From a checkpoint of a small CTC audio transcriber: log mel input, batches of 256.
Rows from block 2, named by matrix and row number. Rows with one number belong to one neuron. Each number is 128 + 32 x the weight over its row's rms, rounded and kept within 0 to 255. All counts start at 0. After the name is the row's rms in percent of the matrix's.
# gate: MLP gate (model.blocks.2.mlp.gate.weight, 384x128), inputs 64-127
# fc1: MLP up (model.blocks.2.mlp.fc1.weight, 384x128), inputs 64-127
# fc2: MLP down (model.blocks.2.mlp.fc2.weight, 128x384, transposed), outputs 64-127
gate.252 108 [161 164 173  85  87  96  94 120  95 151 157 128 149  91 128 155 169  93 149 180 107  93 120 112 120 166 188  94 173 134 139 178 159 161 110 148  91  71 135 121  58  97 128 127 151 182 107 195 125 148 136 165 172  91 181 152 119 122 113 100 107 162 128 120]
fc1.252 112 [146  88 132  89  88 113 114 126 116 134 168 143 169  76 117 127 151 115 158 188 124 126 141 124 142 142 145  80 113  95 140  83  86 103 159 133  83  98 154 164  96 174 103  93 147  92 114 141 155 126 173 105 116 104 118 159 151 143 117 109 167 160 116 115]
fc2.252 103 [172 149  99 164  96  71 173 136 104 107 132 126 150 122 128 127 107 151  85 109 122 152 127 144 154 135 120  79 127 140 138 112 120 142  95 170 100 128 181 216 140  99 147 180 130 170 159 177 144 173 190 147 115 133 151  93 120 114 102 128  71 113 143 119]
gate.253 101 [ 78  93 147 110 157  93 115 166 132 152 131 159 193  92  71 109 110 130 147 170 122 163  30 128  94 129  69 115 164 142 149 107 111  65 155 130 163 124  85  78 156 130 164 186  91 130 162 126 129 131 135 118 163 110 120 139 153 157 133 121  81  93 178  58]
fc1.253 101 [140 123 130 178 153 123 121 141 140 138 163 112  80  93 147 135 129 135 104 140 170 150 106 150 104 143 100 114 185 148 101 121 103 168 178  91 137 105 143 116 151 124 120 134 140 164 121 106  56 114 129 153 168  72 130 118 134 120  81 188 134 165  79  49]
fc2.253 100 [122 151  96 128 109  95 139 110 125  78 159  22 127 112 123 171 122 146 110 119 143  76 149 115 116 169 154 133 127 139 140 146  70 173 142 122 129 179 153 107 140 124  78  61 142 165 197 110 121  58 127 119 168  92 137 165 108  87  92  49 132 194 123 137]
gate.254 100 [117 152  99 130  96 115 109 105 104 121 160 114 167 171 120 125 195  93 110 132  69 136 128 162 124 111 139 110 114 172 162 158 103 107 113 168 136 105 174 102  85  77 104 120 117 160 142 171 135 118 126  73 103 119 135 141 119 174 131 109 161 155 177 106]
fc1.254 103 [144 100 139 117  49  85 111 142  83 157 124  81 152 122 101 167 133 142 111 149 145 111 121 106 135 140 121 185  35 149 129  56 156  88 190  74 160 178 122 154 100 147 101 132 145 157 160 112 107  96 137 156  95 183 141  71 104  86 115 157 124 152 112 186]
fc2.254 103 [153  77 124  97 120 118 112 129 112 144 100 123 193  99  87 128 108  87 126  87 136  90 107 162 110 140 111  95 109 180 135 155  92 106 188 138 151  99 186 123  61  85 132  88 141 152 131 120 144 111 158  87 157 179 150 138 164 108 161 128 115 164  97 139]
gate.255 106 [114 109 115 134  80  85 128 123 155  51 155 129 107 178 183 125 122 112 153 231 104 145 116 116 142 128 130 101 185  61 123 132  71 167 141 147 153  91 167 154 145 103 122  98 156 166 162 179 136 146  88  60  76  62 130 150 118  77 138 147 134  82 120 180]
fc1.255 098 [127 106  89 127 106 156 111 164 103 157 190  87  91 116 133 143  75 113 143 130 153 107  70  91 100 134  95 140  91 241 112 118 148 153 122  97 182 122 140 172 123 161 134 132 144 155 140 124 102 114 150 160 178  86 131 133 104 114 130 171 157 118 115 106]
fc2.255 103 [115 133 130 173 130  87 147  94 124 145 117  91 167 115 164 162 147  94 166 170 135 123 116  89  93 156 109  73 134 117 114 125  80 147  89 167 216 154  93 175  93 146 147 141  51 104 164 149 198 185  62  81 111  74 104 159  93  68 126 112 125 144  71 140]
gate.256 110 [ 75 106 116 123 133  68 155  87 119  87 120 140 103  68 161 168 120 146 146 133 124 112 121  96  88 153 171 128 137  93 104 135  99 168 124 111 147  78  97  81 123 183 106 162 172 175 140 149  86 129  80 128 125 152 103 138 124 133 125 174 106 108 141  97]
fc1.256 112 [112 121 114  89 137 183 172 123 132 113 142 115  91 112 144 108 154 136 142 138 153  67 139 150 104 126 151 147  84 158 165  80 117 125 144 107  80 103 136 161  62  84 150 151  90 125  74  96 114 163 105 166  78 139 150 171 159 140 167 143 139 101 141 145]
fc2.256 112 [119 190  98 156 131 126 128 151 136  46 127  86 155 136  99 143 116 119 133  93 199  90 161 179 107 133 139 130  89 101 113  54 184 137 111 116  78 122 116 128  92  88 109  89 154 103 154 180 189 169 166 131  70 127 139  66 165 119 155 170 123 155 104 138]
gate.257 098 [131 175 142 122  96 147 142 141 106 185  98  42 206 102 125 123 127 178 111 192 173 107 117 147 143 163 108 117 131 103 158 125 162 128 128 148 135 152 139 136  78  36 124 120 168 114 161 117  74  83 120 119 160 112 111 128  97 138 148 157 133 137 163 170]
fc1.257 089 [110 109  71 127  96 138  71 152  92 146 126  89 119 100 150 154 113 125  95 139 138 200  71  52 137 199 140 123 187 102 113 146 112 178 169 166  85 130 104 110 125 101 131 176 192 138 108 109 153 106 129 132 141 146 113 107 101 135 123 106 114 127 109 115]
fc2.257 088 [110 103  78 121 192 132 167 177 133 116 138 101 149 133 118 148 170 145 154 150 125 109 167 141 159 134  90  83 133 147  92 143 178 178  67 111 199  68 161 127 135  75 144 142 203  98 133 193  91 106 165 113 150 111 159 140 160 126 139 117 157  88 177  93]
gate.258 098 [126 180 117 159 144 178 107 154  93 148  93 170 128 125 116  61 194  92 152  61  90  90 151 145 169  77  90 141 117  74 130 137 152 195  89  92 156 140 136 155 119 142  95 141 130 154 114 143 135 104  91 146 156  88 113 130 139 110  62 102 114 191 135 120]
fc1.258 106 [153 142 123  96 127 110 107 125 140 148 127 109 120 183  89 109 154 200  73 148 150 117  28 119 108 134 129  60 165 202 138 125 149 164 123 147 151 159  79 162 167 101 124  86 112 105 136  90 143 129 109 132 128 161 160 188  73 175 132 173 122  64 171 185]
fc2.258 087 [116 102 142 159 112 156 142  99  78 112  68 163 181 191  99  91 127 116 119 191  70 146 171  56 172 108 143 173 136  84 104 141 119 164 152 104 106 121 127  92 151 204 141 168 187 113 119 136 108 119 147 114 129 135 155 131 182 129 157 119 122 156 143 117]
gate.259 117 [130 105 151 137  96 168 105  78 114 120 116 133 170 106 127  74 193 149  95 121  73 153 150  84 102 163 141 187 118 148 179 209 139  82 171 121 133 116 139 148 131  88 125 103 168 172  82 119 115 121 143 122 167 154 168 132  72 158 121 143 145 105  97  63]
fc1.259 117 [163 127 123 138 120 142 140 117 137 131 172 161 136  93  91 120 167 155 141 102  83 111 139 149  85 108 105 180 115 139 107 148 108 123 116 149 122 124 171 124 146  58 119  78  74 156  52  84 133 192  99  93 109 149 142 168 173 160 184 165 159 153 112  73]
fc2.259 120 [142 122 136 144 142 115 143 168 186 142 158 210  96  89  87 184 112 127 130 152 144 107 118 133 119  66  94 112 153 126  98  85 100 115 130 201 121 127 162 166 136 141 154 169  99 140 129  96 134 140  75 115 126 118  69 138 130  59 185 121 100 163 109 120]
gate.260 099 [146 142 135  91 168 144  83 155 102  77 136 135 106 169  71 124  88  91 140  86  93 122 196 122 177  90 134  90  97 163 128 140 125  80 100 124 144 106 147 150 153 114 164 172 199 169 156 132 122 144 151  83  83 168  48  74 127 113 132  97 173 120 134 130]
fc1.260 089 [119 173 161 158 155 155 133 177 139 123  94 120  99 119  83  94  51  75 187  66 124 125  72 107 139  75  92 104 132 130 113 112 110 122  54 133 110 126 125 123 200  92 123 142 116 118  85 127 160 125 122  75 160 165 124 101 105 104 126 159 150  76  86  67]
fc2.260 101 [ 46 123 113 137 132 140 115  94 167 204 115 109 159 125  98 146 172 122  82 131 132 108 178  98 137 180  61 155 107 117 174 114 108 122 109 151 157 170 142 130  73 160  80  92 100 145 159 128 157  97 117 133 116  66 190 138 151  83 127 123 166 112 158  74]
gate.261 095 [107 100 108 147  96 137  93 128 143 120 134  82 169 140 108 111  77 164  89  96 110 119 163 104 162  89 125 111 127 140 143 110 140 215 118 140 124 164 132 149 109 161 117 135 174 107 136 140 116 117 103 136  85 112  58 120 139 216  69 161 102 147 163 115]
fc1.261 095 [113 159 126 161 157 118 159 140 103 183 109 119 124 208 110 119 110  82 106 127  76 133 176 103 146 193 119  72 105 127 187 129 127 194 117 101  77 113 113 180 114 148 148 115 159  73 106 103 119 164 172 162  77  91 140  98 150 138 101 104  83 170 133 145]
fc2.261 102 [130  94 135 145 111 145 183 113 134 208 146  92 150 131  60 144 116 131 131 103 162  96 157 125 103 126 170 158 128 145 120  87 160  93 107 102 103 126 110 142 106 150  87 117 115 141 129  77 146 148 109  81 157 185 149  96  95 112 188  58 126 176 160 118]
gate.262 089 [128 122 104 119 146 118 161 111 149 124 151 144 143 163  64  80 163  70 118 125 119  58 123 115 114  41 114  98 142 145 108 129 173 119 162 126  88  61 163 139 119 119 102 125  85 159 175  73  88 107 144  95  89 117  96 101 119  36 177 191 139 163 138 147]
fc1.262 099 [140 143 142 146 125 126 142 174 144 131 112 123  98 150 142 145  91 117 206  95 129 135 136 108 105 186  96  90 125 108 151 163  94  90 122 154 135 103  73 133 104 161 143 134 166 185 130 185 113 100 143 110  96  81  84 171 161  88 113  85 181  52  72 188]
fc2.262 097 [143 109 124  95 107 110 147  90 155 101 193  88 193 160  49 106 127 143  99 154 133 114 114  90 114 187 107 152 125 207 105 134  71 131  89 192 103 125 182 135  90  84  85 184  94 116 136  99 129 117 154 136 157 120 166 119 126  86 192 136  96 150  88  88]
gate.263 094 [125  96 166 115  86 145 140  76  74 145 147 114 152 104 116  91 118 182 126 138 113 118 104 174  87 179 149 150 115 145 160 187 169 132  55 158 130 127 152 196 159  87 112 106 162 190 117 174 181 105 128 145 141 142 112  69 137 104 114 153  45 151  77 135]
fc1.263 094 [ 89 140 147 146  88 136 168 106 129 148 131 231 109 160 134 175 115 111  66 157 150 202 107  97 133 111 174 122 137 114 144 116  86 164 141  99 137 175  89 113 118 118 109 176  90 213 160 120 129 129 148 137  83 117 100 110 164  90 115  89  96 113 112 134]
fc2.263 094 [142 133 138 107 100 107 145 150  93 129 144 101 169 171  69 107 207 139 119  93  99 150  75 159 121 127  76 126 104 152 146  90 139 187 124 111 100 122 102 123 157  86 138 108 154  52 123 133 125  41  90  74 187 133  97 101 101 142 143  97 112 155  94 168]
gate.264 104 [173 152 141 143 142 127 167  79  99  69 182 173  92 115 135 125 130 140 134 170 170 127 156  84 113 104 137 136  72 167 116 181 161  97 147  72 158 134 125 128 150 143 135 138  96 131  72 108 164  79  79 176 123  81 134 104 103 177 121 122 103  84 104 118]
fc1.264 096 [107 167 172 182 133 111 181 107 101 164 118 113  97 108 131 141 183 145 181 137  96 132 120  87 103 101 125 112 146 133  93 110 154 112 133 179 166 124 122  97  98 121 123 114 146 105 143 129 126 107 126 111 116  89 148  95 129 219 171  96  78 172  80 111]
fc2.264 097 [131 189 131 142 155 113 180 125 182 150 103 122  75 111 169 127 128  70 163  63 106  90 100 143 137  82 107 129 159 143 126  84 116 104  90 195 132 120  68 139  36 101 117 127 161 165 147 102 143 166 169 169 139  76 119 158 170 136 103  96 155 194  97 162]
gate.265 088 [139 123 112 104 146 110 144 147 106 156 134 142 111 150 101  35 127  98 124 136 146 118 164 112 152 111 115 130  37  78 100 170 107 140  58 199 106  78 138 138 149 177 152  92 169 118 103 138 113 133 153 164 127 159 156 108 187 146 198 148  90 160  62 112]
fc1.265 095 [ 73 120 161 188 134 138 146  90 143  91  94 111  91 147 112 208 102 115 157  59 136  84 127 153 188 112 138 131 129 100 175 129 138 190 165  95 149 156 109 117 136 140 174  63 167 128 123  91 149 126 144 112 100 120 120 137 141  87 173  88  60 109 109 102]
fc2.265 088 [147 105 126  84 109 140 104 160 130 161 142  93 202 130 177 131 127 181 118 130  94 121 154 118 167 157  99 142 159 166 103 117 101  79 132 202 152 154 173 127  43 103 197 114 118  90 122 150  79 150 151  83 124 145 101 118  83 158  60 164  85 127 123 147]
gate.266 099 [152 146  95 149  90  92 144 105  96 138 120 146 199 144 194 141 125 119  88  73 113 148 154 113 123  79  99  93 145 141 116 173  95 108 118  96 133 102 108 151 164 102 119 119 121 116  95 157 193  66 157 116  51 116 119 125 160 109 143 166 124  93  70 176]
fc1.266 088 [129  91 128 176  83 145 135 135 106 144 144 125 115 118  88 177 174  73 132 153 129  81  75 146 151 206 146 116 160 101 108 140 216 143 125 123 166 128 186  62  94 166 127 111 155 129 106 174  73  97  82 128 119 149 128 122  47 139 167 150 161 156  50 108]
fc2.266 088 [ 91 148 134 128 134 119 158 133  43 101 104 103 174 120 179 139 133  47 140  92 105 181 110 139 104 150 115 131 123 118 178 177 121 129  72 140 140 178  58 134 218  63 134 104 148  92 123 163 182 112 165 138  86 110 165 136 121  90 127 126 159 133 116 118]
gate.267 119 [152 107  77 179 111  99 149 149 142 147  85  59 116 112 155  73 189 131 116  86 135 110 150 153 114 132 138 130 123  52 125 123 124 139 130  73 174 185  78 101 125 139 118 102 152  88  91 157 136 158  99 100 144 130 147 133  35 136 190  92  73  67  68 132]
fc1.267 118 [ 82 180 125 123 164 170 124 178 188 157 145 189 104 112 130 130 123  73 146 138 161  97 120 155 192  57  76 122 110 143 124 160 106 147 116 174 176 117 168 149 165 140 124 112 105 151 162 118 116 129 181  97 139 144 140 135 155 120 127 134 215 105 127  95]
fc2.267 103 [107 162 101 159 127 145  90 135 107 149 140 100 145 137 109 168 104 223 125 151 153 125  95 147 123 141 179 134  82  79 107 185 127 103  91 196  70  72 127 114 195 144  84  86  72 159 150 151  37 159 183 142 168 152  99 150 151 149 142 161 154 120 112 132]
gate.268 109 [120 109 138 103 200 129 117 157  91 151  61 131 126 118 154 114 113 117 130 131  68  85 158 116 156 125 181 107 131 113  92 163  73 115 134 116 127 107 148 132 103 120 158  99  68  96 147 127  99 155 209 161 133 168 141 119 144 114  43 118 155 186 106  66]
fc1.268 084 [128  94 129 146  78  78 108 140 131  97 126 106 115 162 105 116  92  92 138 108 122 121 142   0 164  63 136 110 130 134 172 120 161 138 163 125  97  75 128 129 100 150 171 108  75 153 116 150 146  78 100 114 173 147 156 155  60  88 134 178 117 128 120 104]
fc2.268 095 [149 146  65 156 134 153 133 151 141 135 206 146 136 182 129 129 136 212 122 156 159  75 169 223 105 160  89 156 147  51 127 113 190 115 129  88 101 136 129 112 140 105  76 121 178  97 146  96 113  88 108 129  82 100 135  77 145 133 165  81 115 138 152 101]