Rows from expert 9 of block 3, named by matrix and row number. Rows with one number belong to one neuron. Each number is 128 + 32 x the weight over its row's rms, rounded and kept within 0 to 255. All counts start at 0. Numbers have three digits each. After the name is the row's rms in percent of the matrix's.
# gate: expert gate (model.blocks.3.mlp.gate, 16x128x128), inputs 0-63
# up: expert up (model.blocks.3.mlp.up, 16x128x128), inputs 0-63
# down: expert down (model.blocks.3.mlp.down, 16x128x128, transposed), outputs 0-63
gate.60 088:134120117167127130113106121155153134166116096088096118149160118173087196156098141138154137113116111170112172092147203169123088214134116087137129104101111138108205106111108060123084114091161150
up.60 090:165113138178070137151140092135148161134126104076074119176166100137068113122063186151164130170146119150072145112131253104140122145122147108099131145152117137074191103080155086101118116091162115
down.60 091:093170116070158095110136133052171099113149163145142102113095151150165135162138123114092184100103143145195099122102086134122140156148181155134144148127138170150121174171103195167120091134112158
gate.61 104:090146120123114117154143142138090150114115152131108131117106142186159121165054165150116119181113147159164150058157117147126124064068052159133065093153115191130119144138147190095098143144081117
up.61 091:126185067112097128164103144110096122072101119108143170074099158136185148159096158166083107172044193145173134147116114145145123091095043099081072097193151151128099126156098194123087150113106121
down.61 093:136125100076148099130157139117130141118108106079121125137119109146070093163190117127114146112151176145105136161079108152175071178208082123073160191152127091068137109124109069169113104143152173
gate.62 100:031111163119141118096103180164104203110103185152137149116127154119166120163160077138150157053104112161133098142162124112118100146121160131098087176120145060147117183114127144188131146105116137
up.62 102:141116163127096129139118067146183180168189134142069089088117110170174149126118130064124105096136117151104150095126163183102112173116126135127109087159152115088173155101108188100096093090140123
down.62 096:191127149094131163099114126118118168058083155123153082196126160125107147133154164184140092127163119108128151114162111144104146143164113084152155152162144128129115150139110038102138125148022093
gate.63 092:096136120112151148134111127108113133145164144138175135065089106114149082139184142111127121228167082127122152136142169111111141150058082151148134110104162143109145067041177092164133156152107187
up.63 083:189116164173110083113127138186122095116096101112081163182164136178102162098079151142132131060103141149122115133149093115145149073192152114149094127132076149119129187214052150120115077117146115
down.63 087:099188146150083139138084124104125151176107154163124165154161118185090089128121126160134100217129127151148199056159185080089144086100106177125153125121178140112147187080140116116149139132113143
gate.64 106:150187124134151045141144107113097145093111092121145109129164150106109114100161166159149042188170128120113133079125141149119122121136136102115078113166112132068143115156190140125107164112143079
up.64 095:102098105093085104118150141116138136062112118183145157140204117069075103155100138122111106107103121110141177159132136100107134109097077151149099115109099134129086040127121132169154150148182070
down.64 104:108118122098144079158133163092064088159137142138139163107102142182153126072098199145154146192137114136104116129071124151092097093129170088149120164136163076116120091182134121086070142133124130
gate.65 108:090133100170148122128123155127121205113135115145082115079112178123125092208137099121133159137027146149146142154173160131164154114151184178091094164156141129119079112166126126156198132118107144
up.65 100:124076146138122103177110195147089105098168141130128176095120114131162136093105075086179086116128100171158092129158189120126089153046126140177165127124144059148152105139200138097101087096161103
down.65 100:144087113130060090095131112121115120104120110145154099134153158087061121106189110175104161183161157132087129109179135064173107118139188115137153127084145199156124102145092082119099124138108156
gate.66 104:111153154102110101126158151140178128083165158085143180114167187148147117105134081068157127142118129098175152129104097144102135103081118117106051128143096201121101103148069116099138168143119069
up.66 105:133120126182129125116113096147117135132143127133147136114125084115071078188178153140084085146143135138089169088181187124149108165135106132143177125139094110092109065141191112178135141056159174
down.66 103:143156183098174080137162096106118129151146096115129127090129178138144058175151099094132070115120139118106177140130179148178106161116130147114110103091132194054136105158093134086138167156157133
gate.67 099:111181131138077100096107097138148155127186104110187156174133141150105149191116129079127159191116156104131093115138086201152152085125119129134060094067127136143163147153111072151070123081175074
up.67 099:141112151059129160146138135079108115114057134113055132111127119062134156117141151165139131101146140108173141101137117124108074175153098073123172153144136133193123144121140161095224157152072172
down.67 096:134139148077159169149199146141149114108148116167191082071144116152138135110170168149122182138134079142153112179111186144138215127128121155108104148094103135146101097089147158070037104142167124
gate.68 098:085119122167131135130107144175163103068162163133143195102135169136128103139134124169133158165116176125123130108073137191139107105079152113098082182162146072136107136079108148099133137127186115
up.68 106:066080108113123096137140170108161104169083129147119148156118124146166112178131112166121145122100129178170140134076149133173084120135087085092118131101163176141140125118096169144141099136124147
down.68 104:154134156081153069124074095081152114127075138116100089154075142162119138092123079163195185145130127120119090154179193125141134115166154130133131193076124135154179157135131119100118176126117107
gate.69 100:128194060135123109088129129127108111155108124178108091173152123136103179184125102163080181130153110075170146137056170126142161218085050106138084129099143149155146098134120097094115139124105118
up.69 103:160143122104129165150147095102096182149091090127113143092135132112120060136133111093139081139111108161073071073160055135134122121157182133141123174115133084119147188133165162132135152099123101
down.69 103:122214160150120160109111078144125080156111165150109102187109159111108119151125088133130177121107149154149100198119175133153172136088148124168076183071120113126187157128168129083112112104108167
gate.70 099:161142113064115209135103123139120167163091104140124140114116145162111155095107123069147186127124135121182166103104137066095155172114126103137139198131134102091110124114107132101152112159108135
up.70 098:153131122115076213150147090104106189143087114129098183092102123145081175154114127114087155134128118118171110115144165140119108124131162121112150182185157152159149117114149179119126162136079148
down.70 097:088149146146108096083153122147087104046156171134146087040188208097126167129062119132162127122108146093108148124124136107130194108093088183149087159128115139134133131155071118110123083089147164
gate.71 098:158111092106144102158129103088156135130255135129098156154140145144151136133158173132098117132137143115173143155161116097100162092110133139074090104081155133145124143162099118164145137115071172
up.71 096:091138131084098123127118122093095155075144142121110166108145181213157142120158107061140144132147156090108127138181119107164139129094140126113157179074146135153111139134159094189074068083141139
down.71 107:131135103104076133147082156161097147132066142100194120097150167042112121103141121088149106121068120117085130134137203139171135094117110080124168176157153127132129119111157127101135092101110107
gate.72 102:114076147159133049109085109093109145121169148101186177125136157120108109182114121144125094112156078132147131092095126153149079146096125120129130130169152141097164102154121107081159079120142084
up.72 095:114160122134154111115080171136159097130167117140046083096101112136136166045134146114148165098099162164110123082087139069149155108180156133150106142135092147177090116161049082164121170131118138
down.72 099:161106138115158078122143076084157135167114200095118134106044122148116143112120094114177129115090126153187096119134147137133110107120119126153157124184132163151089084135084110117176123107146161
gate.73 098:137148110111081183107103146085144092198125130130160037140098061130148160116138163116164107105144140074108122146098046184116143111093145121172157152166137134111122122141119127145141108131074053
up.73 099:123119150142049105075132138134115075096173169089096176095155135139118141147113172148104088125102126167100144116148089103094103131107081129055149120182149091142199104116058173184163140154162171
down.73 108:150125073115101132137112201151087069117130135147168049150108115064082106141151123155093110143231078098179114129085109172097111148076127151151140143069167146119084142148112161123137112071119103
gate.74 107:104057108145106162103174154114114130112147105111160151136190158142116168123203085076157098166117148109106066124117160127091077129177122088114096132139136161067133154130162142106112118176152135
up.74 106:171125109105126163152134126128154064121131155093070147162183164166113137164101114128061114167092118188184137124138106169147117191116134161167084129130094207181087148108097124102145163146132177
down.74 099:164111119081117137131137137174143166129127144128124123153076161152119158103163117097142103126078148102116118165147130136114130108180105126117145105102107166139117109140203190098103141162080106
gate.75 097:150166125124098054145103160104162173146137106115154196159172162150127179139126171134204089146132111193125152088116136102122088091101102121064164135089088160142089133113124093112087106101194119
up.75 107:115128157146158062080054174123193077118168150107200135140116148132130169150109111204112124119124132101161161063093112107067146152076106130129143132142130152137075179108158121116126133104144125
down.75 106:147122152106154158128100132108132109059107115141141119148142151120116104141150112111139163110124123129167118161126178159065085056152105202145116140144105159133157106120154135127141091100123156
gate.76 099:115162155118036125059141118184166192095106168120164091130064155187128106110064080143129099152085121133120115104091108172178119090112157067114095146120097136112106141142099136175187133119121137
up.76 092:118116107193163130151148184068132099151156128078142156121128109125144111124124137119168130072157124145152119115134133107073136099155112197116106127097154116146129093100105085116144084149129126
down.76 095:097124092130166161156077133132119176132132075160142051135097163115104089154117092130171071143106083171099159160108135117096135106098168119075128123064117182079090153156077131140165121111124117
gate.77 103:150123113119173135136185129090104149149110119098135157189136137181126139173129225129124093129153100046116115088143117092139139111073101104149120186084122097156157106135154081153102205158106137
up.77 106:104131115138143085131097172181156127139132169135172125047093138160101134182124163156115154180176134196135097165070108110100146132129125123121090119134176095098143110110167146155144119133100148
down.77 106:138081081144156105140119142108193114122135126159129100116090116187151137166152151144143146146132157070107121145070126106116093195166124104090058139145135135064143154146080160064170131110125103
gate.78 094:149117117165076143175134123149142181066121113116083131104125085177146102127156091091083055112162129090124202107157136157107127100112115074093103131149150131138164126123166119145147156099113169
up.78 082:129144095138159092133181133116096070140084159093159149138132139068084141148168144139161137107096121114114043111145107138122084143121059175121111108131132111202148168099079148177048080159149153
down.78 089:165140101105083092173123071129176159047119132150138119154163119140091135142089075102118064123136089127109184136140098166113128128148129109114111184104103151161185106143201095095135170090131165
gate.79 104:130136177072193143121100105129114138091127161168124115090133154156090138098142139149177147147157117146084120077138075086115104129143154179127152109135106095129073113099117129111132172192129146
up.79 117:170112113129112084089133157115134149143131105123096117127135107115149174094139094110196138150103111089111121130147131136122176084143114079087071131176146159157154087114142080147112131077128138
down.79 108:125136122158141115133073170140135148098110142125087126079113172160110165107144075179145162117071126101121099123131083123128112156151194078114095179151090141139148080132125139086094125089067113
gate.80 109:175145182154093157169167107064166127092177135161086065148138157128126074092110105195095108074110142135118149130106131100103120152116132127090090114143073140101108178130042102107090137138078109
up.80 101:172135136206115075146138093074151124105144126087081120106157164120179134081061127136090129073096124143087198159071147168143057111140114117152129103092094101130127093117159086095136095123109139
down.80 107:110091144093191140082075162187130106172107051162189070148111182161100162161161137109139146158165109116169153125122109118126132126160160142083170128168103151094107111120107097115142107080136133
gate.81 097:052114114157128116171144126157120119129102066137157098106174174083147120140046209118100080144128123102144155184171113137139165148139135136118140131082137107147155124091119171118119155138118111
up.81 108:145120102141110167081138131125131183144174117125092115153131118043151151181118069166141130112068149123139156144069113155114081101158151160194080136104181108184136107144092147077079077136111149
down.81 117:147150089201060149142190120059193100174174142169174117067154154095131119135119041140109098180114109155153088106073096103103106119122085155186118163113149101147136121159116150140148115120128134
gate.82 099:142105122129154101116159059086146144097167133155126165146124146113105119123143131096081159110055134185105177081129235133119123120086157158139188145091091103064117160093096171147142124092140097
up.82 096:135173119140110132161134119162134132142127179080107079162149154111107122069155100177096100124227129157088202134146140160074095118130096087168153155130192181117142101191220064094103085119106095
down.82 092:119153120143158168123141118149110130102097162148111093070152145136098107175059133123156102113112133083126106082122037098186126129141143217129143131166175089135137122089137125158081139109114198
gate.83 107:161195107104140162115129130137117103152086096101159107073103123083111139129136112121121120134093156120121184108094155182159207107096120135079157069109147094135146117098190106153060128089103162
up.83 099:170166154120149095158095109137126150146108107137128129118148124183090059199102071156154106178153206141189112091126172132120161129145136137113135164175130141155145186105116088105142106135158161
down.83 091:044101163125063184135162139121100095134105131090167122155100143122152088116164201162165139132154057097168106096145102131092087160127115078168057147145155204136149101145128172127095089144125096
gate.84 103:126159107138128164130058127144133103033103123139248067102106133178149179150129133105137133164137113091164103146151104101125119135157083153149121167068134150118122155095095183104102113133128183
up.84 110:110122178143096161155150123076107084175134125129040161182123128162077086180131170120152150155132127097081163081147115137124169124137111155109135110174128143142168124103126064068158143122096091
down.84 107:090128151174176195189087096164116093089126107114060058149139116142137134130092064163174136153130146118156099188104166136167130187147165151106102123105119129066125170075098149130117120089124086
gate.85 115:109126105137092112111196085130116166142095111137140171102116110138150036124159105220189185101156100117124129173109092146147149139125096063048153163110159060160103166117171091149141095094121127
up.85 100:107093106162148125110152117139153132102105163132091111129141111091110149111126077075096106155106121133155088134061139173138114151102159207215177123144107188132120142126149183092131139174172174
down.85 100:141126115154127140107112114091074175105153164180136158136088118160097119107133139226096165172174096121127143161116136115124118128109157141124140091087156113098139133094182115132158143108199106
gate.86 093:111158098113142101183101107065123122143113093150175124093135150142120096125196123187137121131120151140101089095120117115096114126142088140118109066152124106142123065071143137121130172115117157
up.86 125:101083127131167110141118101151087168160114108121155148154143115174107114144147103198132156035075150129126101137138145133180141161131134133081192178122119145111150145162144185191088118090144047
down.86 130:065088112118141151121123103150108117156042095098137152162187126144126142174087111108144103066131128144188112160138121055159131140124139152164119131105146102149161106158157210197109162094159048
gate.87 100:152183062141128099145102154103162096136091116121110087168162156120162187106120154130065136113095152100158160114080148122103143122129138090167118111100135123085084160156118130117069143157118104
up.87 095:113091153117134179105045166103163120061112144118159120093084121082147136142101136131208161132132152093132161182134152183187200172165131113106109135077137149081119162091135122084123124139102128
down.87 096:136148133101109099154125073113146136142122187146163120141071175194108129147130166113084133123143079178124148122064108145121075107121151101166156175130085125138068110083164166163132112142100124
gate.88 096:127161175136134124162180071090142198109108159126089102160111106118132086121156133136081156144129100151101175073132104181112115130146116138156162123153119133111116077117091147129184101117200111
up.88 101:165112117151092101138138173053167091120189174092158113141120086143090173168105146149089082128187151131171139093112097128119121127132085089121183129140150112051201151197183142118126163159183113
down.88 096:084085099110107178085109157181085106151132167133093197116156173132163100093153053137086136077084147074167099125120193107168130189140097093065140114147082118155104119118148147103117117144115155
gate.89 098:182114125134143147169140124130140135055051179102159180151135146081125083121160088086142109167099104144103129119103168101112160126170139135122170144129125105162129160105158144134169167137173118
up.89 095:156078105170140183139164109125117144177165084102093107128191085095137104138163100162058119141136140100115127144098103163160132126193144123139188118128102126129066150147190159146116210176126151
down.89 098:096181163141155115102117083137168117124091117153099156102099107161167111086127123130127174079171110090091138164145124167121120124056132105082078108199106097095145132148081150173140119080125122
gate.90 098:160132160113147186103149113142201129182140135123176152104066114112142093102154092084116064119143117116156131108058122113161173156165114126154072125174162114140119130145148158139150186147163100
up.90 093:114099123134116119170125147150121173076167139113100090137214087173120114207153108136135191144092118159188130132128082120137101131101163148089097095077097085109142133045131134074126102107135134
down.90 097:077100160171087154115073128151110155130154125166143134112069128114108092101099111130155068154143144120141188117149155159104111134136141120125150130150089077169151131162097140125023087143131105